{
  "dataset": "read English sentences (LibriTTS-R)",
  "n_mels": 64,
  "spec_augment": false,
  "win_length": 512,
  "head_dim": 64,
  "fused_qkv": true,
  "moe": "top_k",
  "experts_per_token": 2,
  "subsampling": 2,
  "positions": "sincos",
  "residual_init": "none",
  "learning_rate": 0.0012,
  "beta1": 0.85,
  "weight_decay": 0.5
}
Rows from block 5, named by matrix and row number. Rows with one number belong to one attention dimension. Each number is 128 + 32 x the weight over its row's rms, rounded and kept within 0 to 255. All counts start at 0. Numbers have three digits each. After the name is the row's rms in percent of the matrix's.
# v: attention query, key and value (stacked) (model.blocks.5.attn.qkv.weight, 768x256, the v third), inputs 86-171
# proj: attention output (model.blocks.5.attn.proj.weight, 256x256, transposed), outputs 86-171
v.91 117:127063164150101114142147114155091152107134146175096156119102151133107171146143120136125137071175105051174168128173107171190167143127107113118054131112105111133105126135107177134100122101152170159166115124114079170118113112133143144182183136125137165117172112
proj.91 121:047122085170090146137117157126165134100134126097137156146203084122132134124117126096114126115115124152139128113123066120132127117170128124105191148060153134142182172156124191079184127150187126115096166175113152073088141141127127165120059092116132135087127150
v.92 122:151205169089087106185159110119088152135131126151068179144159135161116149101119168149073100197103139114108113115081122180132155074168183108144115110119114125143179125167168144119159119129095108111130086145098163063130182179154097147136087101126120051141102132
proj.92 138:160096155138183116061086161131082084134149147165150071138107122105132058167117110149129121103138115106143169108133080123083108183109119105135109114190102135152090122125191120146087119140168191163137138126143052167106133123128076125121105152084137174106174135
v.93 111:109124146128157109177152065139173048092106112151107103138117167101097101089153080173112095160145159158120158082074142171077146129142140043129132196107150094060104102081137175148089110118136149122165154147075165146157108149140098136096101121189162145109129140
proj.93 115:165119106106175177077099152063087101157146081116161083142118143120113103133131129105147121160184109133139102148145143105107123161108118183124130130180174109160119117142105111076157122162118090153139102093117100112096112116131193129157138164128066124082081152
v.94 106:112097055067121102073125154207133129142097166141222109146107103110111107133128108056112108125163102116141121074181100087149111172054184118137082116114177108159094168163154177134151178108137173175149169153128138156120117112159141096110157064095151104157173126
proj.94 108:103166194142143126166139056079157170107115130129122172125145112069153108082148100176146139135126129115154119189119127154150143116153152121115158141128109160097111091086093147062095094148118069095074123131156120122147126117132116144174062130149150101174160197
v.95 113:133115144180121121059140133094167076117165156133169127114133205072160129110113088178118160124125149048140140118080131087103166140157065124112163115126104206118147142155094110146168114110140174145155156165107092162159115148123146152127109151126194144126102144
proj.95 122:185106095109072174154108136092159144165148086128069157121082079096149089093128117063166109101170153179091112162131072147127098123131124139143146138146201074133141127133104156060129158122121082123106123124194149092136124145140107124129104122140114134133190057
v.96 113:079166109117143109043178137178107103128159087133135152149124177114127134084058167116076113164155119078195167145090150121154197061161079100137176112137158155153148138109145092147151171105113091187113096122101100141156110126154121097149120156161088137098150172
proj.96 117:107138164138110165138089093105139177165103138140147063147143056152077112171150120112170158059067088145113143107134083113115131148154112139140102119130116109132100102150149123137106113116081166079092180182163123093104123177097101097154130182060142096110140064
v.97 082:123051101156142098193148102071139152152126108212137087145126102084146135115129175114176159096128084135147174103127056180057117131141147135103124164135145120080123135123091150126126123151139148115113154126125100108078138136126096157101093145115139139160104138
proj.97 095:165145137138132199086149153118124086083174144080114139113108188174145122124115127071094092135146121141076163125142140101152123124066115076144122151088113116090126146147124155135157083140152087099141132144134175120189163131157195108127180054179111176109136139
v.98 104:108162143215159124082134095183099135184124167107154089161121130163116122153102120153101157135114100104186119070202078132146146134094086169103059174126161074137136140109121101085092151119125161080211132100102085154091106091135143137176109163098179131151124157
proj.98 097:123108164137070125146197126176191138101093092133082184103175114120147189063156158106194127116112094133136125118091158152116131116141140087138147098124085134095181110147130114091166095169126121185072100126087139136127074148073114118086110059210115126115167094
v.99 097:149106144157087098142118131107136147109143170142142108115123120100148163065150117101110128162076214058111150152147107085171107171162133193067152158168111069062110090123113134176130127105121148143147145146131108095132149141126124133154141123161146169126156115
proj.99 091:120109086066104135165152163141153126127111110164127143119073130109152103185097148123161144155153095202122141120096128137105120095146137120135160139099180161133104092151103107033153161133139141156063080133103184129103156090075124173049054086108141066169108103
v.100 103:098118133107132078101131126075128051105115124107109125105169158158115090122163065130122150061216125154120100114105163129078140067162147084128117166082106138074103117111147078144113146166141129106146134112121146106158113113110101112144085192170138124119107130
proj.100 104:106145131112127188130122113200145144180106113155162107176124175122096118147111147181162113114140154137163109187155132146175109169123103151128131143155164135139100102156116158121108114077058173138101169158094101148115090092128188052142156077095103077102104112
v.101 127:103060139144140153142157132147065167146127063134147183126178194208216091111116224137136118108128108125159075111159155218113096089132103133144220136122148085142095094089093132131110115162150109123089134065111125089125169109110127150171118136117112137131171135
proj.101 129:051153134171110135093087109147214140108103175121124151129133121149072123113144039128084143081136149155128165174069128089154127149126100114109086100126138163145193166162125121121135158074151149063120115228098115226137145123157187090092155130154117151147170080
v.102 104:125119175218106147118169115053134144103180114139090142098129156149129160108194140211102190119177155140128113092111150171107070134183111149188128101152134167093118154124128144130096121166148101114097107087129094127096138096125102151137131154100101110138087135
proj.102 099:119102041105127165199094193184107142146120138102101126110066154099146063123111082040117088078093109119114127196170121130157113134159137090091081150152162076170150145115204183124163136087154176119126107122141124157127108121145083117076148059166102109064174137
v.103 086:113078092128122140133152109124140150072096165159132150123107179167047086152150106186094131140134213147136164122118120144148140167175098136097120120056065095143116078160103131162086198159133150124171089086133176148129110140103162137128133106163120146103129137
proj.103 091:114098115162084145114130211125094106133118095143148053082192101129157096162120103123112126108085054131135117086124073104102124140087091125157135159193192135126113138111141152137193088148072152182096149145099133134096105151130116065121041108062107078129175113
v.104 098:112082125121125150131139082086123120117090151069151085066174142134154178159174124076083155089112110126114096139111167110077143098188097120166122087097117117102075125097140104175132175119126139071140116097160155107175124111145085076137138132111082132136131136
proj.104 099:146212112121091133151099169214149190124077145139105127181120091098123102169104157210148148104129134151121129136145078101175153137104139109120126151117218143100113101144089122130119102089062119136193153128128170140102119129117137096087093120117166169180109170
v.105 111:165027161117086119200147126090113132183141118139084173149136091121088181178175163153145070136085149088128104118137151099118100192083243144151131175150190040155110185110112153137143137108139163135093129157113147112139121125117109139088130088122117133157125133
proj.105 110:149155145133192159127072153155116131156151110161170080133101166091144055145066142093154113154182150133135139144135122167147118072122099078117116096122075188113116114115169100063139115142154088115129138094162087166115148133142128117117132153112156121084082215
v.106 122:106106135150114061171202142099117160160129156181141148161069121103069138149160117219129077185106148081088106081130099153142126130111135133112120159168157112156116150088171132133094110133151132157127154145125111100166142101140084143126118121127177191120149116
proj.106 135:113155098099124151113098194103151137112124104153138086145176120158127142126092099065126184112125166125152149132102147139131125110103107116137138099074112148111150124148086105053173106165175051105091116132114130159094104201075197089114166118145115066054059186
v.107 110:152188087196153141067063159168121098120134143104205104148111134170111168108040143072106098146139106152172104130162157015147137146154129171124075153113082125075129123159092133107145124115133148076157127095134073159143129127079172104155178117171111144072165163
proj.107 112:076079190115052086186150071112154182173120171090129169141164103080169154087205164148168142102113164136103134118120121184114113142130128116151144121169160163126122107127152092149134113144105084187121128184133155104154154124140063153098084155157097041141101064
v.108 093:138128154152094132095157092171108143159089081137124166118175112081133116167139103098148139200103095106115102146159131108156161113164146137111158060121110122179164065167113134049126126179128117114134168127139129157160113157086124120136145141104146131124105126
proj.108 101:099110120134088129126132104038182086056105131119146167081145100180131154078071157098087086064133167139165165088141105125088147123124113099177080140123139105079086149098154102169110118149135116180120102110149120101087094130178078200142144159101159121103143083
v.109 122:129194190111158085064114195173152137107098169084092109165109079111156152092155180124095130108167148070158109134186146095171153149062187127114119150103101086109148148106167109088187146123118131112139137134124080092095156115127136146134108149079171061103144118
proj.109 122:078103155100137105190173063184105161163140153163128153184111161111112104141135140146211142172125098156119116131113193167156110130195139169113181110146070158158157100158115116158095153126145139157136123106112108088119118090089174166111117089165139162108109094
v.110 116:097107130109136129192164128105122223119107116194077098154110036110110159092133157105137081158107145181113071159155077160175103107083141175156170099103122148143127084141139137092133120170092147147112153142116168096153174121160131120115151110123094124189121120
proj.110 123:140171129150173123084128155082084077102161127129151145100120175156108109196099108118093155138060104070179220123138122097096145121105140093109079135111109123144104180094184118154100113134157066093168085145151135161142068142082115214140156124091132140097084114
v.111 112:149187156123174140120163117156174129164153155100131104160055105138078115147118056189145202129066087173086148119061131125116134177133092131145097148136104129114127117094161122056122120156169095089103132118175154141119110145162132130127121059140175139093131113
proj.111 112:169097120159138107182111147096109097087160102154112127123165120136127145128178137102151101111143133079081069104136089176099122106108155134093168117105113098155154170158081090175125164101112177092154145075101161151160203195124173106083123155113101150085115188
v.112 113:116241114148109129161138133179100150186132098139120146136193161151151118154064187075132119172133108142180103084118191146110062120168152111098120121140159198143142138074179135102102108086143137168090135096123122097088142108108119100166115137138092154127161169
proj.112 111:124100161089140120076142057121149121124087182077171130125116113156134137092205145118037139128118129123055099131085164170107184152108101127166140162114140068096103107148139116129147093111117125126151057139119117168126164165129104172165148187116119087180158051
v.113 114:160172094115125135145130120190103123172127142102152130140109082133056107139080175105146097187097084103147126177163100109124102136071101122115104119150148197074136124095153138120151097068077154126128123139137139123123151125197099105121152093159085138095132121
proj.113 120:135134153146119124163145137114110111198168171133110122129162096108201168105192085108121168169142100079101135098105147177104167095150151135112169137104110175118150136125127146143136115144187116086129082176147143101174178074099110185130139205150124070139058161
v.114 137:095201105124115148141128120119155177134095093183129149099142107126143170072125150149134093115109168132074110095106181134159115118119175127160187078069140135108133099140177143133139136153162137201131144117142128159084177133130180112131152090099110141134111117
proj.114 144:117129105127176125167105109082121104132128116087118170121106137142153086161162101097106177124088102128154122194132086188108098156144079132132119133133182127192139129112127159144127107116080124055110081132130098128166157192115082141139076142113110075105127096
v.115 118:183142163087071066064135167164062143075137188103141102153167101081114147110055083081113093150138139151156107134198107127189130107140159165095106149106114093179138167135128159139133134154165132119146162158128153063164149138129139135158154124158116096162149104
proj.115 119:095140137153129102134116092133198146121078097171152182128126111104102152126105148189140140121102116123167125148065127124199133162111119107105121151130135175059114077141144145070104128117082128215142112126127159215088152129115159135099055099140134124141116059
v.116 110:153150167147107140108131161099139186116153107107113159155069127098119149121098156156162114132135136206136152134157126195165056117171090158064129128163140108180200105186091120137100059115127056131162125101133155079064109143113130142154139146102149140135095104
proj.116 106:105072095141137148091163081172173064091131134144124059052144144162103162161130146118052109152144085113123154121090215119088116108094132118104069136139095086189112158087091110091200171149140166173135076110111163115106163175093126108138125081144109137097143155
v.117 132:093113113160116115068095118104149144182137106183155134169125175167140164086078125174138136130151155127125126095202148117110131115163121174163197109112166089166147136098078084123141165161152091117122170099156086159111132102084171117132135192088180136128103155
proj.117 133:133104166079094115167150074093112117053098133093149220091078107140142102101156137080117131112103137108095089181139136139146106153121124091099083135122059142107148141143167116118137064121119106119106121102142123153134078198144106097114135103118093078102155066
v.118 091:116114089100177179111117100127140169171100038108126084174159137077076119183131114138164227108118103116141200116153094122096155155123055102086097122127118170100119131111133159165148130108119147169104129128171165101148106113127154110091150116129168112122141072
proj.118 090:137150164141110130108135118113101095064167119101104168070109141164185143126134143087058065166150021072101073125129161128151148120095162155125136141097137119066116150088053173124134103125093122105204121147159113113158162075179146143156132156111126160124137126
v.119 115:102056158110138143134116180132112167145104128140076125148105056119038122207124136146107098068181101093143197090131110117111146147102166118146157080126173150165152139144139099136172167123121156136142122105118102109171126116115117160125075188167106119182135159
proj.119 119:095182133080172125068123137140133121132096098154162111168137179151116112072092151136130155151089156100179123100146140110168109095110126102124094153132100153063135149137162163125114088166115062170151144090143193126101084205125161084152169042078183140106150092
v.120 093:161078139107148138128146130107121108090128144084133138111131106082115083148178104164174184114108142114156129116113111100163091172129054187106119118181147125167137189185120117134100078070128151144084138086110153137072088124162124102096098122145138110163094111
proj.120 094:111135144141089128180136103165161078159170068177110086109081129136106120101121146103109092139197068127104104171166136141140167078154171131123164135103164094076142129116133139113112213110119196083143138100182122135138142110127124089153165084124145125104125147
v.121 085:128079110172186186084114140106132119092137069107113179110125114144126107138169134159086161093128069121109132116042125167101112130146065074144126152157161196066077118082114146137114134097130144065121077104128177137169120117150152137097104153146156085110077123
proj.121 082:168156131151134140143130114165165084174123162120105131162084143100128103111166097133125081114166176102129060099172133141163151101137178119125162126139168073064179132147157121168127157157104153102140166134145146175119114061190071078085121126150112101119123028
v.122 095:130115137108097112092152103149160052120129141091129133108117147126117130211168135180157114114144083114141106129138115103116130188083149107130101099084114187149085191145146100147168156120110121101121100161120122166120122135132105136128133085100115065101100121
proj.122 104:173147099155179120151101133178091220185129109154132057158160095101152174120085055149159118145115171135136099123136170137158114096147097131117127122176082106150151108158151135150149103134154138174154179095162094094147102145130092114140062190129180191093116198
v.123 111:144123131127118167174164138132102107127129158076119125094120135145086114090154157066115148102146134053228172140119148111108184128147083128121131131103052086139118107126131076126150189150141175133152130102125166101098104155157127115139139127200079110101153183
proj.123 117:053125176147073139077140182190157146152108096161129094108168075112177123182089135155130108130123084159111141127149061140106139108105116137160134145143174151103115149145143153080166093102115198163110098117111114087089171088069140126152110109022122129116142137
v.124 111:123237150181131125119143137118187096179142093161133097074060166149106104124107111163146144086161164190083071179174106130155119144099123140130126125116116147107138097119132136119099125146134124111128130130165111170125139102170146097112133117062136139155152080
proj.124 121:112040079141139142163185118118085125085176140066119140111194171120156177120193153134150116140140081104156184120143158138099128158134118105138137128100152110192085155108084125167114108107083160121121127125056103103185117153139141102129160138201098134119114200
v.125 113:131115120081182078092152160164094155105158117085108093187108110096052130163085161097144122058159121149149182068147029080194075119100147174127110105114143134140116122147090139146147157145162187127135191131126108081120116069133122116162158099156138125150152130
proj.125 122:058115151152084138099087102109163118088135131147165114084157113109126145067100113095117125155114099070184148187102139161160158127115103095081112153118143152055147140147136162104083114119119036138160124152120202141111117119131159123180107103150130116148121167
v.126 109:107157102091193160087162073102113086123129130104206116101182138126155100110134137102089135036142100116126105065087120147155159158154085120131080133099075113099126153110071189139071164132157166127152107106092116151166115121122169136121188108138135129097113142
proj.126 112:090166157151077148126081131110217150126144128135087177172156105087095114085152059149158132141140122165131106158128062139124107132113130121122170108125142128108186130120155086080153123127094128113096156193155093146101090113164073129178069191116093135189218102
v.127 108:123195228096135213143131194133159105107115181117129128099092118136126089109138155135093160106220080132100150146152159173078201102110164076163184152092117124097149120145145142096171178162139090115141119118144142090147107158135104134088130165073117102096129116
proj.127 116:075112101146181129060154102139101154117094121123096165178170203148117152139120116170153150147108103150156146076133092077125143158107117165119096098157137119181125155106091131168127110099092127175193135079125094052122141161132184108123162084071095206108155150
v.128 104:069121137146121159179139095135155145115164107146109132163148084127132118166103130146145100190135099113080092186150153140123142109131112184181188163138194157184088084091139124086130060116125150163125130109144084118139151113153121189062137121039059135119145095
proj.128 099:119098108092143070118085185093096146131159127126139130158076117110152100109138170114093129116089150094215097094118147084132152147090181104102050140188074152063167160153140121143153154130200136084181133111177141164126141156079110091188113112182153089146113120
v.129 093:141168118144119164203155134158148135114157080099100191171191140195121190106170171143110077182112117075102159169120084141099090159179115208129132076088131114171118146108057118113123155104123119127125112152132089218112153122128120190133153062156169119151147098
proj.129 086:098114144157143145137092157107151131101138165158155150088077103109124069137012142095127141074161139169148137123142158099120138120125107101130088117182137142093127155160122123148131093095124117119143126110120135107122107161121088058135073200079128096107123103
v.130 097:043153116066148106143106104131122091123088108114075094150129129080115123174142121172181139140138171134125163148158117157094174139112165105160070126132097108152143073119092143108175087126113079132092120162132105100125128203163163099165135145097073140105186158
proj.130 088:107160134193075170073124176056161163148128115130132141109147073141135153050143132092095182148122136100188065160099135130186138104163157123162143135118143174136146128137195155153164153122120128166128120147176123134118147100113069142125169078097171088113133128
v.131 084:130107119138122139047108139157138155121098122116190094084153172167133172103106119088149150114159130159070175157163115070124145073093139037112105102153067131095156073046128075075166165132123173095139139092156152133139088077134150122122189145116143148154121152
proj.131 091:141111112118088136189148092116103159123144110136077138156074099099125076108134117167169124122141129076178110150104163167143092158191154102189180134132198105186117140119152169133082106130118108119133084132040124134111137117101076171099140101134086156089129114
v.132 082:109131107142143138146120125117176176158125097153142098112097101109147119087140132174110167143105142097183139109253150120094153134119159099065114086144170088173155066159167125157189122119089114138176106149125120169135137134147181155115036138148147130092187181
proj.132 081:083153188107065136110120169148119152131174168144128179128140152085108111192139117086155154121084101140160107185066096146177136066135139186131131175187097130122055126116146116074130129144132142091125080115121117087139155150109113055192139104153121155126140138
v.133 082:081132121114132159124159121123108143125140105092163122107148135136103159103097144144089154120127107125175131163130115176158184173135094085084121112127069136168139128134108071081117152154127086191049175149107134133160130084102122136187105135081159105168121092
proj.133 082:144164115132127136159100116127158143110191113098100141149103140140144074166127034137079077127116155091105145151166180121094112154162208179202203083178132128132126138141088127180126102119107100093123069141076091156084108191147121173106137140175159155144083155
v.134 087:093159128166107156092102091104140079152134151186118101178109106085162086062140107126116158133156140131106109117143148106179122085085124164065191120189179092164147136184163154104066075109102115145085148156161070096076101126134151134116123108174152190120116157
proj.134 092:109055122120141073115123127145161100158082080091135158113169116197146157138192163114151141080050058174165112119095173159100144150193114122129092104103134147107122127094163148127096164175150175128171138131123148160171123163096094105140147138082107086119138116
v.135 091:124095109062127135075095156145120117114147107155123113095111153189156097127089132146134128153118114162116095216175180119104160165138125090104114088171096116143112103175115133039127143153084171126123132115117139138115092135128108146122124184096144085144152073
proj.135 090:039116129154115127146145072112133124092099126183141141144100130090082104119178138127152149097150177122203117095137094082142149142104173096140147109132124063135133167100121163152109131082114145092109117132169121175132147112109109145118138106113102174051120222
v.136 103:103074134163152128140155151126130166112150148080127151156137086180116137115101170141156140198106108123095147091092082198174096125157114144171146140156112119095137093115105147139110126056119190129183120043142098098157108085147120156132104107128139180189138138
proj.136 097:174130060109099119123105127104124100111204094139112158124123111116150110115117116107078160112143106156121148160191128069091122149105111104095062112135142159106121169124107150131118143158191077155122138170121148122081159168168134095103174123110109078102113157
v.137 095:155163132137165134064162164078121122132138128172143130124087088120159109088130220212132147154132113163172099131149157105138158118088140090126165080164129114157191146215116131122097093142148113099122082166143124101119112108137170146119149167109132088116084163
proj.137 089:128113124087099158143084144176153132165142091147120164181216190136122115134194112122154128069125138116164081102061167111113116155128094090100169097165094065166112144133169138137137142122153122106159164136111084136171137143136108138163086068146079152099170150
v.138 077:145153124132138164087067118126075105140161116182108118116136110098120100152155048161130199128134185142117139102122138135124109074126124129057115045103151155156137062134119146181120154111152124105053129161160101103089105138169125118116112086136105148088148132
proj.138 078:130110185087118128133176182146124127193129102139105149118130118131114211107115199132116124166107062146085122152076114155097130220064167159151122140114124169137097084136155098110116132120086116117186110179101166124145167100089166107121113177158168101141160109
v.139 090:157111143121162121120126150114152172143116152115128088101078154080154132072100120172079120160102140147144141138123152114078151100179169068206064129129161095113109084080052095055165110170147090113199093091148109093139111153150092131150119108107117066097121138
proj.139 090:093154137137123158159134116078110173116110099143104093142136128128090110135181092082206170122179185121159084092173111104146110165071094144092123169073104130172171111130167139117120154139108121136127120110117129115148150103123196116125117095130189143155136123
v.140 088:158109120106083098154117124116083123198111131213129160132083104123140140076149156088136137085099086075111114098134113115104144160081078111109146129149079091144123068095139151120090139107125177205114131105138092155128179147160122144139122123144146122201124162
proj.140 089:135168156087130153133148103119179143121172150075184096109173139149111084065169113146106180192167150172129126169189138084124132115171160126150097148134167160148113171136098107118087147133151065108118138120125124101115115099167112144117135140143140143115151136
v.141 091:121187098063144065156153153130134145120167175097135123143093131109126172164122138129142085106124144148163119062097113116108103099141112083130128174171152117095094085102165117144135148118108074157167139096139204098088142143094112141118077144130168159145135127
proj.141 096:174111156131116176180087132140101171158102053137079157088167114122074113117164083118088171187157054167107145175132125101146105141142152169126106168109102130143178127085152165084057105137136129147096127209147096146149077108163169143109158132119118143113119118
v.142 087:131170159082189130125139147122188049154158108134140105126133167140206133119142146107177175148130171124149118107101120128104143152140095074173165072191145098102154047117154163141117150163104183148081125111169115061080085154130145126143115159061148121118143098
proj.142 086:115126110151082176131110160139148181144075107119098183137128078128094139061186087132142133124154085195142127136051102127094105127106164128182156153162075080154106119098121170113174154097129184095137116099103141133120153148143075141105110137134076123115158185
v.143 093:189106133121102109136128137114129147100142159135108086160063083089117107085200092133104155160160121030169089120113157138084150085123099165112145159122154163103156116121139136172129091124143161111139139144141146115089135148125139103134200169130123080139104128
proj.143 081:111136097141122124128158152159163094148119121099155140099143152135145117142145086150181104141148083137111124137119110112108188121085118191107136169146154131145156150152134089104089144156114149119093150176124111143150079140121160146223078108200102192196147148
v.144 095:081143141123136119141141098128107155079172065115106075127097151117058133146115084112073086104147126156083133129079109136115153151167112182160103066114130141121134123114132129148104108156161081165093075141157081053107149120103173128120167051141104133160134114
proj.144 099:130140102182134095122105175102155101146088192130106176114105124143162126179138127158145136124124175134105141109173146151137131110114166159110126178146100177098135103118140125145128127110122148110168142167087170229110132137101108161160114139095176100074082104
v.145 086:090134065167140156075147176151117149130135154077121076112101112135149141075111100134060117148161077068095113150108164122132175167116139116199175167173103190118092122155180088110126150112157156121148084085138135127094089106133176159112131119131111160160155147
proj.145 085:143115131090084099156139108096144146128067096176142112194178102159074101184148138165185139152088181127169142128164132136152144120051117122123142108123136100104171110116081163122150146130140104098104125147101152151139170171108090134164140052122146150119087139
v.146 098:097111123091114119118122088121152139142198073113098158163141161143101180156092171116139141113114165164073155131097057092185058149142126155209142042104090101062131155152127113144113131138175134163123083106141089152152144107122185130136138131155139091154083105
proj.146 103:173106065155134139071088142066097082090116167140110137104102120120165101168093088146199106104164121149092185140127145151094115119130117063097109140194195185116093106111091130165103148110093122133157141128153181137105077142153116208087117090051126142052126119
v.147 088:086144139111145136109132085161089151076170093115093107129089164089101151125118077140133107114115155131114143127101126125067149122153098145094122056162150085160078121078141122129129085184153123170140153139178083099121151120082147175125104124152083116138159135
proj.147 087:110123121178149097136102184086168093098081142152119151094175139115100120140129153136155153118086116135106082165092131174137134109111176135148087103132072196127197149154156115132135119070132153098115094142112130169086113163158106132135120155127175113151111093
v.148 081:165126133114123143091146118141113145109123112059162083095077143127121179122133133143133128170137097177095181136161110159098136148174125105172136112105084112166125129110143094097127107111087126129144169172133167130089106124152163085167116087120091106127122142
proj.148 079:173122068163135158110103105115143120095113119152141162174123128111119118106091143126131178106080153143101084087136141118125123127111119165157096150129192116128183131124102154127101159128184150168085074094093044125154129128130110120116171179130167185113174120
v.149 097:185068138116095157180141115149121156100110172080115145120146098174161051129128085108111148162093065190106106158116148178125150088120157174136089138059184157147099089088050173156101141081107171126118168172048154142124113131129106129108079107147098139129142151
proj.149 096:084153123141160073097150087103114125105127086083163096152110144106133156142091163125052103114131139112119094110181118078101180171127128156099160138112160165108155174158213088072120108145136070164131121170189161161155092167166130084120157182136142145143088089
v.150 099:178088165162120184114076099164118168081112114192094141140143191102130105120174111164039142137153211154123116115095167125105177132184192155108138121163200098168052124117115126163062143159137129096143137107121128084128130150112117114116125144133132114081149085
proj.150 101:124173121135195020119160126101136084097152181125128126150089100115118163161118176135124131119093078144092129108104124099175120104084080139169136161056128198069211111122097126135143082086130142128154125196166151167146116113108128126151131113164119098146099133
v.151 090:146079132133076125150097162089089166097163095095179145094140069114074098058131142173066134141158082095167146080063133206115167108139159116145137098095196168095152158131184172155111142053131154119110072097131065159176112084121170137111149137177151184146130140
proj.151 089:072175153126121069142202114105186080150092112112115150131134127160155107164109121094132138161099096134084131174156088072096152158111129172127132148176148100112095135082081125123124100186150110128130156184084184144120095188128107134176116154144119122107100150
v.152 078:067128135053133130120099134154178133098160133201145121096163071101124143153090119129120124116157078137141120141110135131119144112080127127067160137118146109146127140143163123112171127020120104122125126152083187153138107123151143121164091112147091117150092105
proj.152 080:117175147189110176112107153082142155159130139124100138155063208109144093080164098082117167137130152102149130143161139138150133131121173127112129136146058065121093122138126118155143171188054156110139165125138123098143095097084144107124135143136171130078174119
v.153 090:113113199136170087133112138135170129156121088165137133133176061100103125147126176219177092147091119137135132145218100127116152134160098118116135140132163150160162123085132151088161083130151065151129208141122108170140125124117098149170081122125145176109116115
proj.153 090:086148157171119141134093135142117130134117181079117130102099158115170098122081118084176106138139167135111091139121169149131117175124152119092098173141068132128083177152124137129136145165130168126100126081143118130137132131096157071093151150151135000122155125
v.154 091:214096142160140112112183144112170122188108151125135179168097162172161157109093106123151149189102157141141125132113115126179129166138089182178136154114128158171105137180103124111172165116164178153080107195095136120103114118154085066151111109103136062141103114
proj.154 081:115118081135180225083103077153033145098141112130145052089123108097168112094151071129144116108139094153154111158146143109089147112139166088143122139110136090089137061068118147109114150174081078150162157027198133130139122132136162176093113144157099133143120168
v.155 087:143141111113104080067100153153153122107091139166147099148155119044146094102150097182182129081104127128124130100077166143127156084101144079077104104107163091106134121071088173113136126086117138120171115112131098149104145144098119136096183122118081169105150126
proj.155 091:168125192123196172136213132130128138194175054140100148077087119162126135078136138070100151126151108154144121153127078165136085105110110117150123110136127193145121155163133072110167069109153144077100112158144170096153126107163115161158133171116145102167138112
v.156 090:099056079105139126174079126106103158110182115155100151148084091099074148126158139129117136105136140081196119119106157130147112142084062087162184157065131135144115114158134136141114117180128130175110091183078122034134070121142145141119053105124129079146135120
proj.156 094:118134170089136117082102141124108123135115168150128116120146217156127135167129075110154113181111089142114138126121142134067131100110130120113090158196151092096155113084104117087121176108123125127155149100174132157127150166107125161171140129167133178112133142
v.157 096:146084128126111125127138100107133190154181143138163125098137121161080081108106136174145131174176081134130156081119139197058148145022122174154156129154133110148172132159172142138115147078151131144074122127132090098152107070136126130073111142128065130113134141
proj.157 091:097145150139204137129121141121114158110145173125140103171147164119174186154147172098113152119059151143159073132111118096142098109165137134108070140131163141117124131068113139133172180164145116097157154176130158159146157174113116145168112133115142162111133128
v.158 101:190150144124118095071135152127157171142122113143144134168161107077120177123151119172184097153102205193128119103130128125179138178144121124115059114073123135099154160166179194110066095139119110101075163141061148177107085140176110114128117116131125209125143117
proj.158 090:165140122110125157089129144108094078158139121115146115081082093140173147111149121099116110151161021141126152141148135127133103172177122149126179137145134131167067142081089098136104139134101142130175114093160096117152143111134079126133143091167120072108131167
v.159 099:150109183125162138051151131184134150133140054152153110105120151062179164140173115168187136083130175148093101108155141115123178110098090058070136061117132195152134144111144161120190173146137129141103189080151123116136102133099146123168104186103092129108141134
proj.159 099:074174106139125167109102137107146119103119105111113124096135059099123140109116090163087146106144076155157117159068127131117064134130121121177100153229142074176179136142134087121115111066123108120151074185113106140126142128148104151075158126176114134121168135
v.160 092:113170112098116103164106077119166122138139073189132152135109146137113137098199158134109070152112177104109151104091082142087126108171181081126136044157132089125129125099140148115171151116176075069175132129180161142126201133121144171165188100136188085075126119
proj.160 086:086101138115130139116089175099177124123143176142112139106115091086115080097093150098226137118162145162120058112126120111173103102072100106101098153139159122119155124191092143154162093077083154139136123112107112094088118083140126139142117148088133115161150153
v.161 095:168140091137077172129063066190108147073237048066151127088146130172127124149160119140111146096146175099056114122088164068069150148125104144142175080121122111103164087142142131066140189163148101160111110101134123153096147110132173172073163111137121125088147120
proj.161 094:106137160113141120104137155108167107154107165164078133161136135121114135166089115126128131136125074146132189177068126163151094105146088095172080094233162138162100108131150145159116094111111136114159118187101159129133056159129065145135071107075170175125096115
v.162 090:100138079054118121143169124147064097080139131169142147156133092014150152103064186132106116133103119089148141109135135137126185074101151101126074121115107153095139145077094166188114110099107204097089142134118095192193091150122163120107135190139070156130104137
proj.162 092:122133116161086141136081149121145128210099143095184111136126174142114125097132097129139175088161112134099113127132103102105111142195152122094226091124160129177149107171138127135159117167124163160116084144125150062147125121161133133179108128151112112143158137
v.163 082:131071135154143154109166120158110133130137101145130160106127177174129209105104142120124090153146066171156099119150082186081115082217097080099103125168120152089125070050144107135170115169128068113130125065172088114143150095136131166114088128143148158124179153
proj.163 076:132132098154141136170102131119136156094163088131132108107100093144159130143159109143146105128117121138134123178132143142172132156090189106141071153142137045119102164160101149117157183089159165166088128186070092208110175155120147119116131177125122069144116142
v.164 107:081165049138085130191137088116125159150139169077125130176185129163142133171078204114212072128141081183080156140075060156212051098152164171191138122104118130064109114102092117142141156126122090084150092137083110126131163105136125160087182060155156129148120146
proj.164 103:203063160090126107098076128092077128142099107140128161161110174119160121147088168083106103124202183126149124093187167111130125167088109110102073127106145132132131143171116185166120094138184147165096140111189183134111116147126115108143115174086111145098114101
v.165 100:090141109133117133134128139156133103157118148077125115191136132119176150067099175134158063161137085115105120126114096160182090114169129153141108133158167134123119098129144124093085133103124122111172081063174140117111161124108173184143237091121184193125154116
proj.165 094:172079096110101094140129154099132138130062099097077147086111141182122044098138089081137134146153182138169126093141151111100122150100123123144127131096157111172162179137137136132119098160141132149089166108082155134127126136131120142152116123104082079123108155